{
  "norm": "layernorm",
  "subsampling": 2,
  "optimizer": "muon",
  "muon_scale": "match_rms_adamw",
  "learning_rate": 0.0075,
  "nesterov": true,
  "max_grad_norm": 1.0,
  "max_steps": 11700,
  "epochs": 43.1,
  "lr_schedule": "linear"
}
Rows from block 7 of a small CTC audio transcriber, named by matrix and row number. Rows with one number belong to one neuron. Each number is 128 + 32 x the weight over its row's rms, rounded and kept within 0 to 255. All counts start at 0. Numbers have three digits each.
After each neuron's rows are labels from the 100 clips, of 14976, where the neuron reaches its largest size: "top examples" is what is common among them; "loudest" is the band of the loudest frequency at the time of the peak. Only what is clearly more common there than usual is listed. The data: short read English sentences (LibriTTS-R).
# u: gMLP up (value half) (model.blocks.7.mixer.u.weight, 640x320), inputs 0-159
# v: gMLP up (gate half) (model.blocks.7.mixer.v.weight, 640x320), inputs 0-159
# out: gMLP down (model.blocks.7.mixer.out.weight, 320x640, transposed), outputs 0-159

u.129:100122147157173105122088130078138136094138111147142110127134108126165098138152098146179124124099150091103154154154136110053116084116141152097107155077157146144132177190173123168097133188121153100154102132160075183190130114174139145109107108129182130162105179149107099132118158070128126134122166120171154171107128148135135139072135123167149132181132103137173114172137154125139104103120148087168072132147091182157111091141133119119123165102136077093189177117127144094091121102156181
v.129:108159141113135161154120171168124146102168129117164114121074080138171101107137105102107104156198147087108135154066134140136120072153074145134098093126142189154090135168170161203085166182095107079138128116180132078121112184104135117168124132134114165142115152169136122156130115130130141110134081132120109145169145040130125091147143092109074102144116152173131070146102220158149099079135096102191142118100099145108103170142103122188118124165143104134099163102147097086118150116125143
out.129:137091107099144136114128124129143095237155143185115161079157190102137165150115094120173133154186191101175134134173131066136140166104111117121162076153127132150148104061079173061165123091150159135122104136132159119162119156091108162084124111161134143137082165156155197112104153144102144144165155074171137131162130139083125129195167151117162184073127097129081143129171090145115119101132144125091144137081160103076137072091085140084069142186058088138129119154122149129132139104078075
top examples: the word "i"; the word "said"
loudest: 500 to 1000 Hz

u.74:186128111160089109092142121138116155049116076151090114127140162211105110110180165177097142147116188039128121158143130172134101125141081137177170160133151095137075095178130132094120079117060103084140124088164110088092141172160126076153138194119141129196151116140131153126110122143127123133105130127184172091164136119127095104164113085157137113146107165127074103119080137094148116154132166088161124152092100139111107135138116126226161135075149151135153189082120111158122078066168168
v.74:092078134101073139174109177186130087127092154132108096154164117097133101150174099114122121128101043107123083073148061123134138098151146112099138113081189179139188129123131168154107102160167102089208138145081171102168109151149154128182121147174197107152093123143193119112132159183164144187154116075138125125130130114060156195154101075117080128162136128120181115110119155089163189145123153062114195153106133106137077151151161193119118112099104173134100145115186141114168183115132162
out.74:131193176132088197126141106149096136168150126134123114134147125150142163153138123142107144163127144112110089131069145194174127148165078135057156160106190103171090096092113139173173188148149143109126139082109111163131162099128044119133104092083121154124130120147095166122138133114097104134170172093119143153106153115173118089177133164072156107126118162172096131171096151101080098120169125098145122147125124180131148096102147150156159161166098090152079159046123106135121100136126194
top examples: the word "said"
loudest: 4000 to 8000 Hz

u.222:078119195113166150162170116083183171132115135104124073135148142095138074143138086145115137070169084188104101162119166133105125073129111120169129151079109103056147157139072139105071121110133123142159119094139207116138129161098128169144141161153178200139145182143091072124082125083082097098184118132142114137206099113165130117158142119135103139153062130070179091112086133084120118169097121161129068142049162127114085118146126137135136073097197140124115130128115124141166160135180141
v.222:127131096097139148089084145082141215157134123131174079153082163160134133166189110098158112097147148168158188135162147094083087143181112155144115180118136149163136068162113078154137082114120186139165063116157137114064149151090082117175130144093120136099162105137123134088074127151124134170085095102140196145140197180117135120114094082072150092139116146102116137102119105154098189110190084123154160065109124117168143122154123169085125106154136092118170062138153126080119147125114144
out.222:140156129194161115042149164145144103071081132091128157123042126125179142102194115111163130186136144108153199141147110146174102133089132138158137168170149140111137150163116123124160129162122127109056151108076176166176097123141117181180156079135113101087095073110105113093179046134095090165042123090101054131129173096134150137108136122178137103162129131109090101119094132181149115110066109154157125108142139090155089111126124148141076119121071127112172103133145152121091059080076136
top examples: text has "indeed"
loudest: 250 to 500 Hz

u.250:081132110125151121118071108186103148153080130104058101119126162162107158091176087110133098071108095193121117079134154178169100138140186160116223095091108135146129109057069135133087160170162135142114047172100128148142154133144148191185114156110176137053123062082137116140128161140135146132101101099102113084151113132124190102131078142181170120154144084177107126110117100149138116162122126113099154143145154103094072122119111100172171116146103069121128125145118075134161133160149143
v.250:105171134102127118135157162107124124069103156183126162092145131105140152094130133120134129120137108112150124110143211126113124121131128178123102118201107142090130105162121141127141138094128207121141129176105089081122174087155150038104169118119173111205181106100167129129090103081156163147108106082052132131059117121158076143106133073183152149108136162185142139102157147154153127151168122078129140123195159173157114185161117161113148173161039175157059075111127123070119118126149151
out.250:140143154095071099102165136148097142148151116147135170151148138101129126135125085140117128155118177172126157157175132068146128151131096110127109176129094154124099161208071165141142083138146160147101143103156157165137143106089153118112140062102083166114097176130123083096101136152129123156222131185123124119159112132119137068103120117128140172132092163103108104080150226152155147120106114125109101047087058069181202175114113136122101130112157085103145140124140165166107107158088163
top examples: the word "well"
loudest: 500 to 1000 Hz

u.610:173087182174101121128084126140109138203162091177153107107126197148122135149171148139088126126121080160110132149139158132169136051172196126107124125124107138160120121184094141134137077131127159130148119126152104063164114166148162153155138115104111157177163088102189174090160119156155131157150063149150115100149101112170140108092153073137162127146090115158124139147116124123046131138124150127179167103097121126150156137135083116137117119162113151036088067098029073154109111176141139
v.610:151079104118087111140128074116143098110141160099116099179106134139147130062168058128087131107055115149171068169156153143160116167151121126132147156146129135128161164125133098145095128148155108168118151115031047099084105125099159111116138103230143132212153146073117066086115134115034092120155090108186104149139100129125107107141090104152176135152127135124145150082098130094172155119105142119111103148071126108123165169104171185186147180107107125105138133134181204116167149077066103
out.610:149118155125219135158098100179081130125134115152134160083147092147165115177166189133128134137126113137164146124116111130167152155135129153109118105113135112111083149123116024123181120143127147106160119172145122060118153152091053110124072187155116177140143088134179115136129150166155159149158081063081138162157107125075138202118101095098173136125079088172113099172097155104146180147165096134128114125162136114109093100125171122072147120096129152172140116099134154125110116158146164
top examples: the word "said"; the word "he"
loudest: 4000 to 8000 Hz

u.340:106151185160137113132155109121140123139085119136154126175114159121158042128163072111112110134139144078080189139125094113187136147145149128159163109130106113151117101123060167159146115109177129085143146140107132168120144191246162130126134101124161153142139138135117131115054120138100101121130081153088219147145114125106113177037120133131188139124095142099101134169172125153105120149145144174108127161162117157156103106117127104164130091145090133200116091182087161103176138086099112
v.340:092126159151122160111173117083174117140183087155133133141158186112131122090077113137085106129092154072105112151129100152147178097117121172176100119092116173166150119157107125112211138119184159169098141167085129114079163159150073126097168087155146147059087132114118189124102161132127170154120114150120152123118122163123154094089137097052038156163098103127148158132109123133113210102072176071136131126154153153171167110143110191146134123110137060127114184158150097063170133144125076
out.340:146148147080145079111181142162132076088124164115113075148150170103137144129129132068126167124146086142144131181107130121088145089130132134077133118065130087125151102153086150152136115104107102112161135120135135082086100084057092151121065135107138085161111106174163083076126105179197165193111101118174191127137121232162149227152106093190115112103187125169125086156122111143185137144118139119154133186134164050097132088163087094108105126197183118085074140152110170105135074127080119
top examples: text has "suppose"
loudest: 250 to 500 Hz; 500 to 1000 Hz

u.18:126077143128105156155147119124083167133115142111099124136124106141137135148143054119077161102170104155109123149085110093133145118135181120101130084135142126166177141098132062172105069125182130109174141124135092124054142131105194152201164121132118093154155147112160196138164095199164150116102138178128205174082064120137094094134126125121162102116174104184145140130134094136107177073127159103100165102175210097134101126081080144123154136137144163153114149123128134044117104143137156
v.18:179135154189154121169109116121101110155115110135082112105119116147112145100135154163102143074143116114130138104131052147143101146132139163151143080153110047133200088128061132107130098145126132110173092118069123133074176099153093116084119183098138081099157216158108151179125190091073089109171156078129167107122157070090099168181155120111161145134111101170087077096119174118148155111173155166179134101161105079131136121127126134155144153140160127160106129138152094153086107231133139
out.18:147111140121179148127129142152131123122072106053092103130142132139050140105177163209159092128097105093207158113181118108149150130139114131100167137156107136136061119049113148127158098122092136132033171150130159189135174135093125101126112115159066184102167177168129108114129076140088115093134154146153114152111189127107134098138110094148160073152170116087146093082142132105115068153192111122134099202174109123161142124164123143115134123150113138093121136146107113158169158137151115
top examples: the word "i"; the word "wish"
loudest: 2000 to 4000 Hz

u.455:178130161152148102138104119130163129130126109124146132062116137163120091061091108097056162124174143096110173135126102129036079153079096121140090129137112143115067154135081139171089103119121105119112119139099160117105081121143110117167159167118147139161090161147103132124121137153093052111108104120143150103065175123166090126104107148082155147149140117186154158137108148133123090119108099066158168076147164149151165080122119205101183114109106111136171058191155132142115085146084169
v.455:116114122141093123142123141095153169130111089117123112119093122134097124087102166207086133122150120094128109157123110194132144097110108162136096111125183118133156183095091133088118086150050130196082068124120139128148120101144141134189092148212122160127155098150106135113111143118130175141144098097097072159126161141085156107107165158158175129124149104135114139143119137117183196098151147114149145158105134168130135105062135133069175065144136168173087147133109141159095136110145142
out.455:151181118094117132169085091145120099128165102180130115139123136113109117078108070127178152051107139184119079112099167139195142141158118141115138134120110146145122130126134106020155156092089109124154140114140142104159086117167137118156092103088150136122157127109166164146067148127124193121171115128136090121175160098146143068088158120177159065070079099126194150130124084144098099127130052148145145099097108201131106161160106134169116141149158221122098144124136155125114196085109100
top examples: the word "very"
loudest: 250 to 500 Hz

u.538:110155045094126121130139154184098153074063102104061136161129067105135129110066194137138191113146098113172113148123153099138096131082083119145128149110161120085129184122106126154159165167124104150094143162086164139154117192066105108093121121115163137088170104191140147088086092114064171143105090125081162113133131144135160121124120178151137093117105173152152095054169136128162130088155159099134142135133096246131080151133143075109188120148112154194119099130160127093137101136184140
v.538:126103118150161125133120175124157105119185163116117154061133131091129149139163123141120146167142138143105143132139071176158121139141112103161129122079145103097132115080102137186078110168130066122140114134113099144152098091140092095070115184068162158083060147090112116106150146081078183134154121136063134152112113114109169137093104149168153160121125107188140163171207123115147088084158187106103106166140196136110116083124117135098143074123185124129101102071148141109166170126171138
out.538:111162153111147153111081124156058118143100120131180136171089135140126151147115103096133156126155117178140157139127101153143139093105140159159173141092142137117117120151145109114103175055130124137145113084155122116079154133135160093170148090158121155122136096091125167141143124131128116137116125137185123118157113113106110077072141119082162201106132123070141174098138113195170098097126087100095105181064102090108148135100111164145090138062102130061162136202093146114123078166181127
top examples: the word "tell"; the word "you"; the word "to"
loudest: 500 to 1000 Hz

u.28:120153117113151177109130097172172161155158128149174145148067125079166102152148106155145153147073093087099158173099144088125135073185164114100144090103114104186166158132093137168143097133077173137118123105148166139135100118167170134150153126145151081122145127100105095148071064095156102120099071092105155138076132167146148144114134127110113152139162153151104140092120161128110088145109120109109138124109167090187136140180115081171111131132161119116148102092070109104155119155086131
v.28:121117139156099175147108041107171112071128097131101155091152117110093127078175087098200186152166127042133083129167159132095080153131146134164091108072084155128186147116137140184105145132065176120117139149140106135147113087175058121141108137166161161158144080115157112167147093121117201158153125114078124134120144133139104145154105076108130097147124155107118140208103127131090102171088201098092075125178103095188132130135230122143081124113143106134113157183179172138152094129165193
out.28:174166169074064176048146145141056103114109103157100111124104135136118144110135163152092111146138101136131098193151078152150171142073126114085118165161137143117114126076123093199102135149112142174139117154122068114155096117112104101129147083067110000167152157126139087121104155151130089142135133160148118066137198207059138121159156126125172129130124148118123103137087214108143195104116133066130121098114089115167114135155132144140115122136087185158116114137139103120128167206096134
top examples: the word "i"; the word "right"
loudest: 500 to 1000 Hz

u.25:104084125149117134134178182158130096130140179161155081118167101077175087108117138095157153172105155129177114145139130130092114050171154067114113096179111165145136150060162194160102137108124165124123115095105144089112117106128186090160152122136157118063189148040109114156180112148111123161154171139074115110152127063134118137166103148143100132103137155141144198113130145128118171069054147090133143087101076127096132144103164142136105207142137157158120108147147185182082145088182147
v.25:129050124141118185191113190147132123119142153049086086058159153072087126162144063082162162092085104159116061178086139138110148184163192091076098154145125105124126117165136146136173127158161140105132137104091054151135158101150139152189125179156116116162114175169152090151182073146154119085122165098110094148157122128170083121080155116125126122137094085125135127181139145119075158136146090082158148105110191134112158175167100086104171084087104106142136168079124181072102134142098150
out.25:148140122116154132133175123166141142182153089140148114104107174091173062118125152140132181122115147172137175115161174138138115120144150166177103114161128157128109159124128107086135178100111106085090092150122075103131041084113127137059154103068155123173125181134128135068139102120077150146088106118117209112099129081098087139150105171143155082107103101104190106170151109133158180188174130093124144155081147136126088159133157161084127096121089079141169117084100090119173102166103099
top examples: the word "i"; the word "should"
loudest: 250 to 500 Hz

u.287:185128170161161089198091159125065136104146109159125127128197146100106137097097159118181148130064161071111116094099142095093064106126130086148198101126120125152130110098142111148102120153084117127117091114114085147145169138116176099149145126154118132139145099177121159144124084145134160034094143127082169071121123171132124107104112178063166157172143098163115152107117101141127084101096156139143138107086117138102149171163147117128153129117156186122181139052117086147155155158084096
v.287:180097141056138153088109128161094128120146129111106192127123129064095126134136129152117121161146075122110160101089148135098168081142177078132178149101090202166172101124142132212115098099087181163152144138129054124065123146167142133105133131111173140094152099124117117128161107199171092090120185099131148097105069135193180145124081073118098120163077120157186108092162136128093161140160115117099122128128160129118121094057121133139101077090063154191132143120153095124147142152113129
out.287:096092081084093126101146170115167120157096170213104188121113154174113162052131113108136138097102143092161195110100101143138144163051113087108121135146124121129129194160082111171134149134120137129120173120173146153126149062185060060069066102136096179163142169058087120125112148112192141128142121157106121124177108153110075183147103099163152101132092147165074112078149127157097101127124096075142095099101116139080191170114146089193119174165138142105128160144082173170086128126109159
top examples: the word "two"
loudest: 250 to 500 Hz

u.230:143114105151112118110146125163049113139113099146098107141120099144112155199154161133091021086167099133101154081209197152124101101144048144091126121163154090121118116093132127164149136150106122066166082213139153158150144129143131162146105100151171099124117078123120123147154078113145160154126087159115215155194077106145103117155123072106162152164085084160163151140148128120056148102113102161093089135106099140131122150087139132110138097111093172134146209131135127089151127111156144
v.230:153148127149059150101122090092147124185079066169141119167130096137170149136099167087083164109118128158134137151170094141175137134123161118142128092106178109153153123126127098108214117089075140105109131169110144117136152137074123158196172144121162132066143121133087112108175124167110105126137153169143109128094047080154112111167152106170122127082089126139113114134178215157124124141148113124121114106093061185126098097100159163122133092082103166144159194166180133163135137112117141
out.230:183158092167119154118124110076111140138107163116111111084134110166158086070153132142168157076104181137137117105119117111110077109089147131124115120164131153140127112127102110134114111119145110179076144146106107046171168176159071070063124064074162120145167113141155191151139128102170173160144105115120115070084184138125122105070102146091149169107182144108076117179156082070130108178167176122171126174149209124097182087139127124145114122192130135162097125112129117147092126098159024
top examples: the word "before"; the word "more"
loudest: 250 to 500 Hz; 500 to 1000 Hz

u.299:141100175118158076139148092095145078146152112077195127152108120089153077114107115112155124103196120147099098171128136101140135100059119102148143204149156190091158075105102138115101122116136090093163143135118139089092124146103120116106161217140126121172115083122107190075104133163175113172182071135145108101168095114074109158139167122118152106170109138211176097090107109094183093104138186154141122111104167112127123081083134098170076111133160159127057152101124162114121121054062169
v.299:153131073166226105125089128102105113171233121170117118107080090147148109119162135169142145126128111170128141144145119079147096163091139158066114151131171130077141168120162161103119170091159147097090103172095095108091119151132137190167146146125129109159186098121158159152164142146029086125138119175194122132066121211055076124108155089128136154115138067079076161140140150128119071102135165144125124146119135148145107151106182139085137131123148110118133129118134112113137112099108159
out.299:106094180112088194073096144179173132099125193070177120124150128044088166105111083086144127117158124119174155089163185134136194176103118137148121086154126190097168073128126173117101152132126073140132175103101084154087125149124061131157108170127077172131153115109143110105152202099123154209136155109088148137147111133166127111120144124108105104103113117141147103104118149163116090095152108092113126172097148112149141141099125097070175176185114121147143168087163109051095147137103173
top examples: the word "said"; the word "she"
loudest: 2000 to 4000 Hz

u.543:078140128144115138160129117112108099122068108124157188130120161116139113078129184068126172109094113108126144115056167149104121159117132085141116127190126170200151159140150084178154153116088094105160126090094104141119193140075173134168138135086066097155086206180147086130142088124171121125108177105129110155176095148167127097114115120099129094080081123088161119144138145101168145115145168072083158088157145193075189180142162133151162153107183139122145091123101132045063153113122132
v.543:160156100118059075146142113191168120100089141117163116119181156149107123141128113167140102177121152150182095134111090171172160142166103135149160105125135082163136094119126135123135143162127124094173110136114144121158118142139151143136100111149169127146126113123103192136118100121093102148159124145142102048116188085093158110153150178149178147115144080128066143129080164147140107133126079140130103138159158075084100114150161140126136106116134085068130138092103063117126107128127068
out.543:187115089180085140118094084075166160140183173157152153156171096123150093106072116129098111089075125150122122132116135126137160102097166105189166130107111141138116174202143166055139096088120112115099188169128111153089183149116122168077112105107100118154109088162114141176079139173117140187131162103101140099071114164143097138090136170153161075133078121106131135121090127128124140114141139080143114124131167140092142092149140170160082187104143100164155097161131121076122103137124142
top examples: the word "very"
loudest: 250 to 500 Hz

u.598:180196144112085197072095069102147103154187118134121106126127136158110162108094109125101142132161149035113114169120086168127117134130108105098136113072128104112149211125092189126121184062088126119123117149071117146117162148115156062154131132191123135139064118100180167103119105150126111044149095168135079122132168164173079131100135104133130179080134162190154164149139109108132154151121126130108100135071092104123114124073124128149104172110083136127109120145122084128080115118152095
v.598:065118105135096172146153127103148169157129124109131144170097195150124154117152191054091149159085115101160138087137094173112126152187143111152091165106120151071131130115096046199148099119111119129162128102126124133136171168127129132147141093160104155081104123191154123144094111065164146152117118130150133193157140117125122171103111104135129167095116137106166137090185120099130143101173143126180166135116108093117142078144093141139109163149164079067177099188113084084112107093121122
out.598:124115136107143165164147155135082107140167137129165167076111185097109099074192141110128139168092142120128124164174139073118125135095144131128126115126116125141134103131196125118172116121087161065149199142187157097081127146072123125157079106071105194123165150132101135145115085179158177149121137190143150063138164088117121161121162092148123102103175102124081062105191161146092110128095139143109148132142155133107145110123130153124128086140121145125127131145105121104132059130107133
top examples: the word "i"; the word "believe"
loudest: 250 to 500 Hz

u.313:066097191102112135102197160136174111071185131159193136058123102111081190107159155138143115159108124081174140162125105181141187161165134152089114134157156046093148129122145133150149041193117171147171141078127154168178208192078110136120090154116132140129141163134167181186110205144127137161125143103101139158138175154141128174139125096105133094117171195121145138143123135137105147178055083138126104100164181120102085127123121100136172104065125114130135075104125069122153101144151167
v.313:111141150107095124126131119124122123228116121112177173169148193137167205132101078152204164099108141130159080131149111088154144165146175093178124147144103109077119096128137127168137090154088084124154080090115173125120094105105202117059144123074161075123165100132154136127124122137106101069123099164202073142152129132137170033098084102140133100109126164105185082147155173100137104121134112135150144079121215120125124139124141104105115169143108119136144100171177175106134142121123194
out.313:152096176071158123165093126106148102142094126183138087129150053067159124120144144145161100107144161081097095061144143156113137107134146131118123151121130138131142146124085067142148116077111154162030143149168069118117117062145088105103165122154126128169113095185105129142065134113155085147102085218140135133153142181144161126101102183097126137102040104108062100142141127129091109158196157132136111116140131198106092124213076166137140138101067174108170133132067159076146131164161090
top examples: the word "saw"; the word "i"
loudest: 500 to 1000 Hz

u.414:199105111160123145071133166145127119153185083140143122113098092166155148122109152111074091070052067192150154139115116162164164146109114146092120125127156168035181096096082127152157139127172128102150161122153107155054130071123124154129141147093112135143112154139167133142129169129121098168139132126111214129180121054135129051123096143140069085132054122159096119130166136071147115142169133174091150096113139073121099163080035135106098127116092082065154137117173120083099114122145104
v.414:118127136114104162158091177117132080129126133198154136137115130069119109128128159056099114145167093169138090161157093084138096187073077179153117142121069142164182147176085164115158142220178112132144105093138092160102135097108173117137136125146151135079134171182160142139159127093203153160125159132131098201097123098114151122117121127132081117087073101120071135109117172147190126162118135190116085132160071117190128130135122147126127079161080138107152096139166106156164062093151122
out.414:143127122124151149139101119135080073112110169097100105102155173111147167125140160091138146215181165113160096184082159112111083156148126115106151110131125207121100163133151168121091123095101142123131180094161195076148160092090114134124106079128099083108116078198153149133111170142095136129144037172073117067157130170076177082159076164064158130142144117115112118145159100141161122154141228098148143122095139138175151117171142160114043097145201127129197141073142119114133066089139209
top examples: the word "before"
loudest: 250 to 500 Hz; 500 to 1000 Hz

u.369:141136145098093105131139161085070123147119130068117113156122094135148082193168182092117130166125108093130135110130131152177151113129159151165115159107104135151210114093185125136109120138089153157113090169170127145093146111090110133106164162125131208191142099093179110099093073118149093118181137131144171067130148095114152130094092127125190169103181093138138136120152082104115124090138115147108144146136132089117131113114149119080115201115129122116093199093125182113098100162041100
v.369:170176187135062099142189112091115115120157112131087169129126112128092118127187175079147102099133144091074180032134120138134124136090144142152150157103115126095133110094111142196104167124100135085100090156163084126152046166127116138111164187121194168165164141104095129130125116157179155081148153099167134087099105168109115121130132105174118104105142115130117111163171099091110129110109181118092137167116085159099165083121102161163136103129120145166107145117136149139075148062034136
out.369:102106101156108100094139092108064123176137127146130102112115182146213140095138088119101070092119139123166149168131121139123147122146072078149212146143169090140146170102201128105085209147132077117135163107108112137131155094148128134089095204133137155113089176115146166129122096177095145111080146076144130106163093093157170115106144097122124126156129107089119154096114195139138124154145077105117089085104124091124113128157158085143106138129153136170165105160141110083131109108145147
top examples: text has "suppose"
loudest: 250 to 500 Hz

u.389:130151079130143167121165133066130159112119151099097174113097145128145134111091071043142146128144139186166101143080136146129125184084160118138158139088082109124110102137113150129085149091142153147090123134131063179124127107087100178095106140062086113147158126089152171063159179174144096184118143113112102216159128083107164132170147100160129189109115098178109142175086121133081057124146168143202124107218101112135128123132174134135145130171155170155132126145097096106131149116131124
v.389:156132137110119189107157057114202132101127120124125055158114119132067115066075126050111106071153114165131101048097127099113073161125110120149084142160119116120119151147110137121127134144101107137140154101144126154108139066150123175158106070133119122118082113104167110178091170139126135117139059247139143164120159115123161108166140135126110166166092148168061199127167139091167108159119157090132134179184133155132096149163119160129068152099139196162110108083131106091109160129124157
out.389:141106135081061092079148121101128152141108060130075126094122180110124110122189114159118137127145112087163188108123131142128114069145120191100168129074114066076106095146118109112168130092115112160158138084105185105156145161112106123129164100096130177106133121113087097088133126160094099070127160168120120087144159141122127113148162111147085113183147152114203093175198169076112129150138157128098181161067105156134099108096152170109112120147147097102162189125123135123037198076185148
top examples: the word "yes"
loudest: 500 to 1000 Hz

u.463:170135134096076152102152145135245176082070117143119125117165132156089115125167102103138155103120092079117113170095192058147157086087159161121103116115094131143118099055100100104123121095110144184119109090138112161183117158156172116185088149108136140143112088122136148088198145159126138170101078085113059087127049131146134148103098117095153149123097162181137148115112113125092144118129167150113168111164137172169105057132124163077173121109141130203148132116118131074194111111117118
v.463:079144145144127179113066153138120090117130127122099106105127134124159073086120062141128102103141112111101125183134091106134133159219110136106177067159070105102147154114135071153151091090146098091126119097180103130097112071157140141141100090095100157147106127144206135151136119100122156124117119159171126075131092155126140117191108147165152193157088102132113123097142134168126162174161152106094074115124070109079178102126148124137176156147134113180080127100133131101076099102089097
out.463:123151111136168094187142147131097154136188140125123073131197123048116149060191137109130154114120135162078142123124123140118104125192097077109167098118107177140146103146201095058087128139151099091095147122167116118089166187135118125146147134120100105104145149188177109128116153168066181117106102165124084123142136111092152125100166118071098146068142122165072174093117093160140140147171119203082092181117100119178170161144121101092158148132147142102114110083114149154121089180139046
top examples: the word "yes"
loudest: 4000 to 8000 Hz

u.251:128169115164107142066089152139177125088095198115133083068125178155121064136148153063098160087110111102123169103151100113134139145143134098098092152149147147122150102126126134117082142115152139137110069157133109119090146128124087126202061129125123140076196060132161124141113152115202122113086148127140146147096181115170103086129158188182150127117081087115123120074214114191110126147195192114171170134189152148085112082155130164121147133105157131128158116096112113149125121130145131
v.251:174105130097116123229106135124135140093143157082093114108124138098180112080159098128134168100102176158192094146140143150120125102143144130109161103103073132132162090100097148126099151118130129110117113115165173109206103113143162103126119194143102134144144136112137132170122118158144173101088163119093180150099141060119128118168174133163121115128100092180132118107171133087100127171107161145162112142152130158139095082153113147135204172128132116221103115117136123122062194147153125
out.251:068095114088126163172127136142091116080151132180093095084120118147128133134086123130112102205118151104173112179140118150129155061067109145119118128127155170141147132102135144121087113075083111121092173071121131170087082127088170113088113186101142166114130124139091133124105130126109082105112129114180091122138158135127154102065145121119178101153131079111146175182112112145181104196154152141115147085134128135126184188104111149164109089126104146113121049091082157084171182135141102
top examples: the word "well"
loudest: 500 to 1000 Hz

u.362:135120103127156155093112159139128122052136073093120171116122115144127131166099159086162143066112149149180103115170164092154115091136149133134135113092104163168157123109177106122150088128155154118044093128093101123121173077077113151149070104110049183077150117191131149093087130092105093115157093115176143138070160157180111094152086086077058080094137139072165121091127135137162120115232103095119173131098040115119120100160160114166141187115156108141192052149147122176159142095139156
v.362:093117100105079143099088130104188191114137070107162129044097101147158128144108118148081125080112150143108112147141094086103104072149097130175102136112092197157147113086128149190097101135158189110068136084167119112133123135061099167151126127099083135121148117064112102188059168110120136170143086156116103158116092126146125150145151145143132135142137077127134095096121101147095074088098161104162092184125132116126067096186127106138137135080141114102104135118172148149146121093152101
out.362:097100110166170136103083096183111154118133105160165110090106106150049111163154133121084086124136127105075136137099072115099151181176135108126100085136150127194116187119139149142104060115127158133201113143180136109123153169101131076075083084162168117129127152145189150117122151184190128124143136159143126143188073131158184133130118171099119076094139122110108081089082146105092109171074091143063105108072120164112174146068111122125139105133160141169139146122120097142154107128117125
top examples: the word "yes"
loudest: 4000 to 8000 Hz

u.237:046128114119129132209163152182183104185180102161083115119077156065084090120106141186081119121105115126108129142120150094154150102089166169095175096104087176135098094121172178106141101067100156188151169084162061141103098142108143136180147116117088047164158157158163130132103062171103065092134093146116143147129091112142098070106096102108103183129161134167113107121113068134119107075062178158169107146154134123158090107135130177133117124138178140119135114118144086121178139145092147
v.237:132107186101117172152092167130131148128173128116166121099143178140135140144172108150167118086088145179140071129151108125081153121204140122190074144092192107102154104130110144169123113142094108111126117119146148147121126122172137142091131135181141086163132112155163129102166115158179158067120092109115122120133146127122129149148133114099110147140124126122094141090180125135133128184097192128163073088066140085135122157141146197152095164092104105146119108145086149086206217168109107
out.237:147118106149159147109145132092177155114126120096121076121157136107124143074147123157191142129140121119158148157159100138100148127111126090141133126143111113132137102117082129075207101160148065104144132105103101117105119052204105150102076083131164153068110098135159102115118130140108157159126148110105076168143157151143127202145126129066192158162126150080153118146180173074168171106091083187100132144122114150166102170098145146074209141102123104097066120119145131165068137129099122
top examples: the word "said"
loudest: 250 to 500 Hz; 500 to 1000 Hz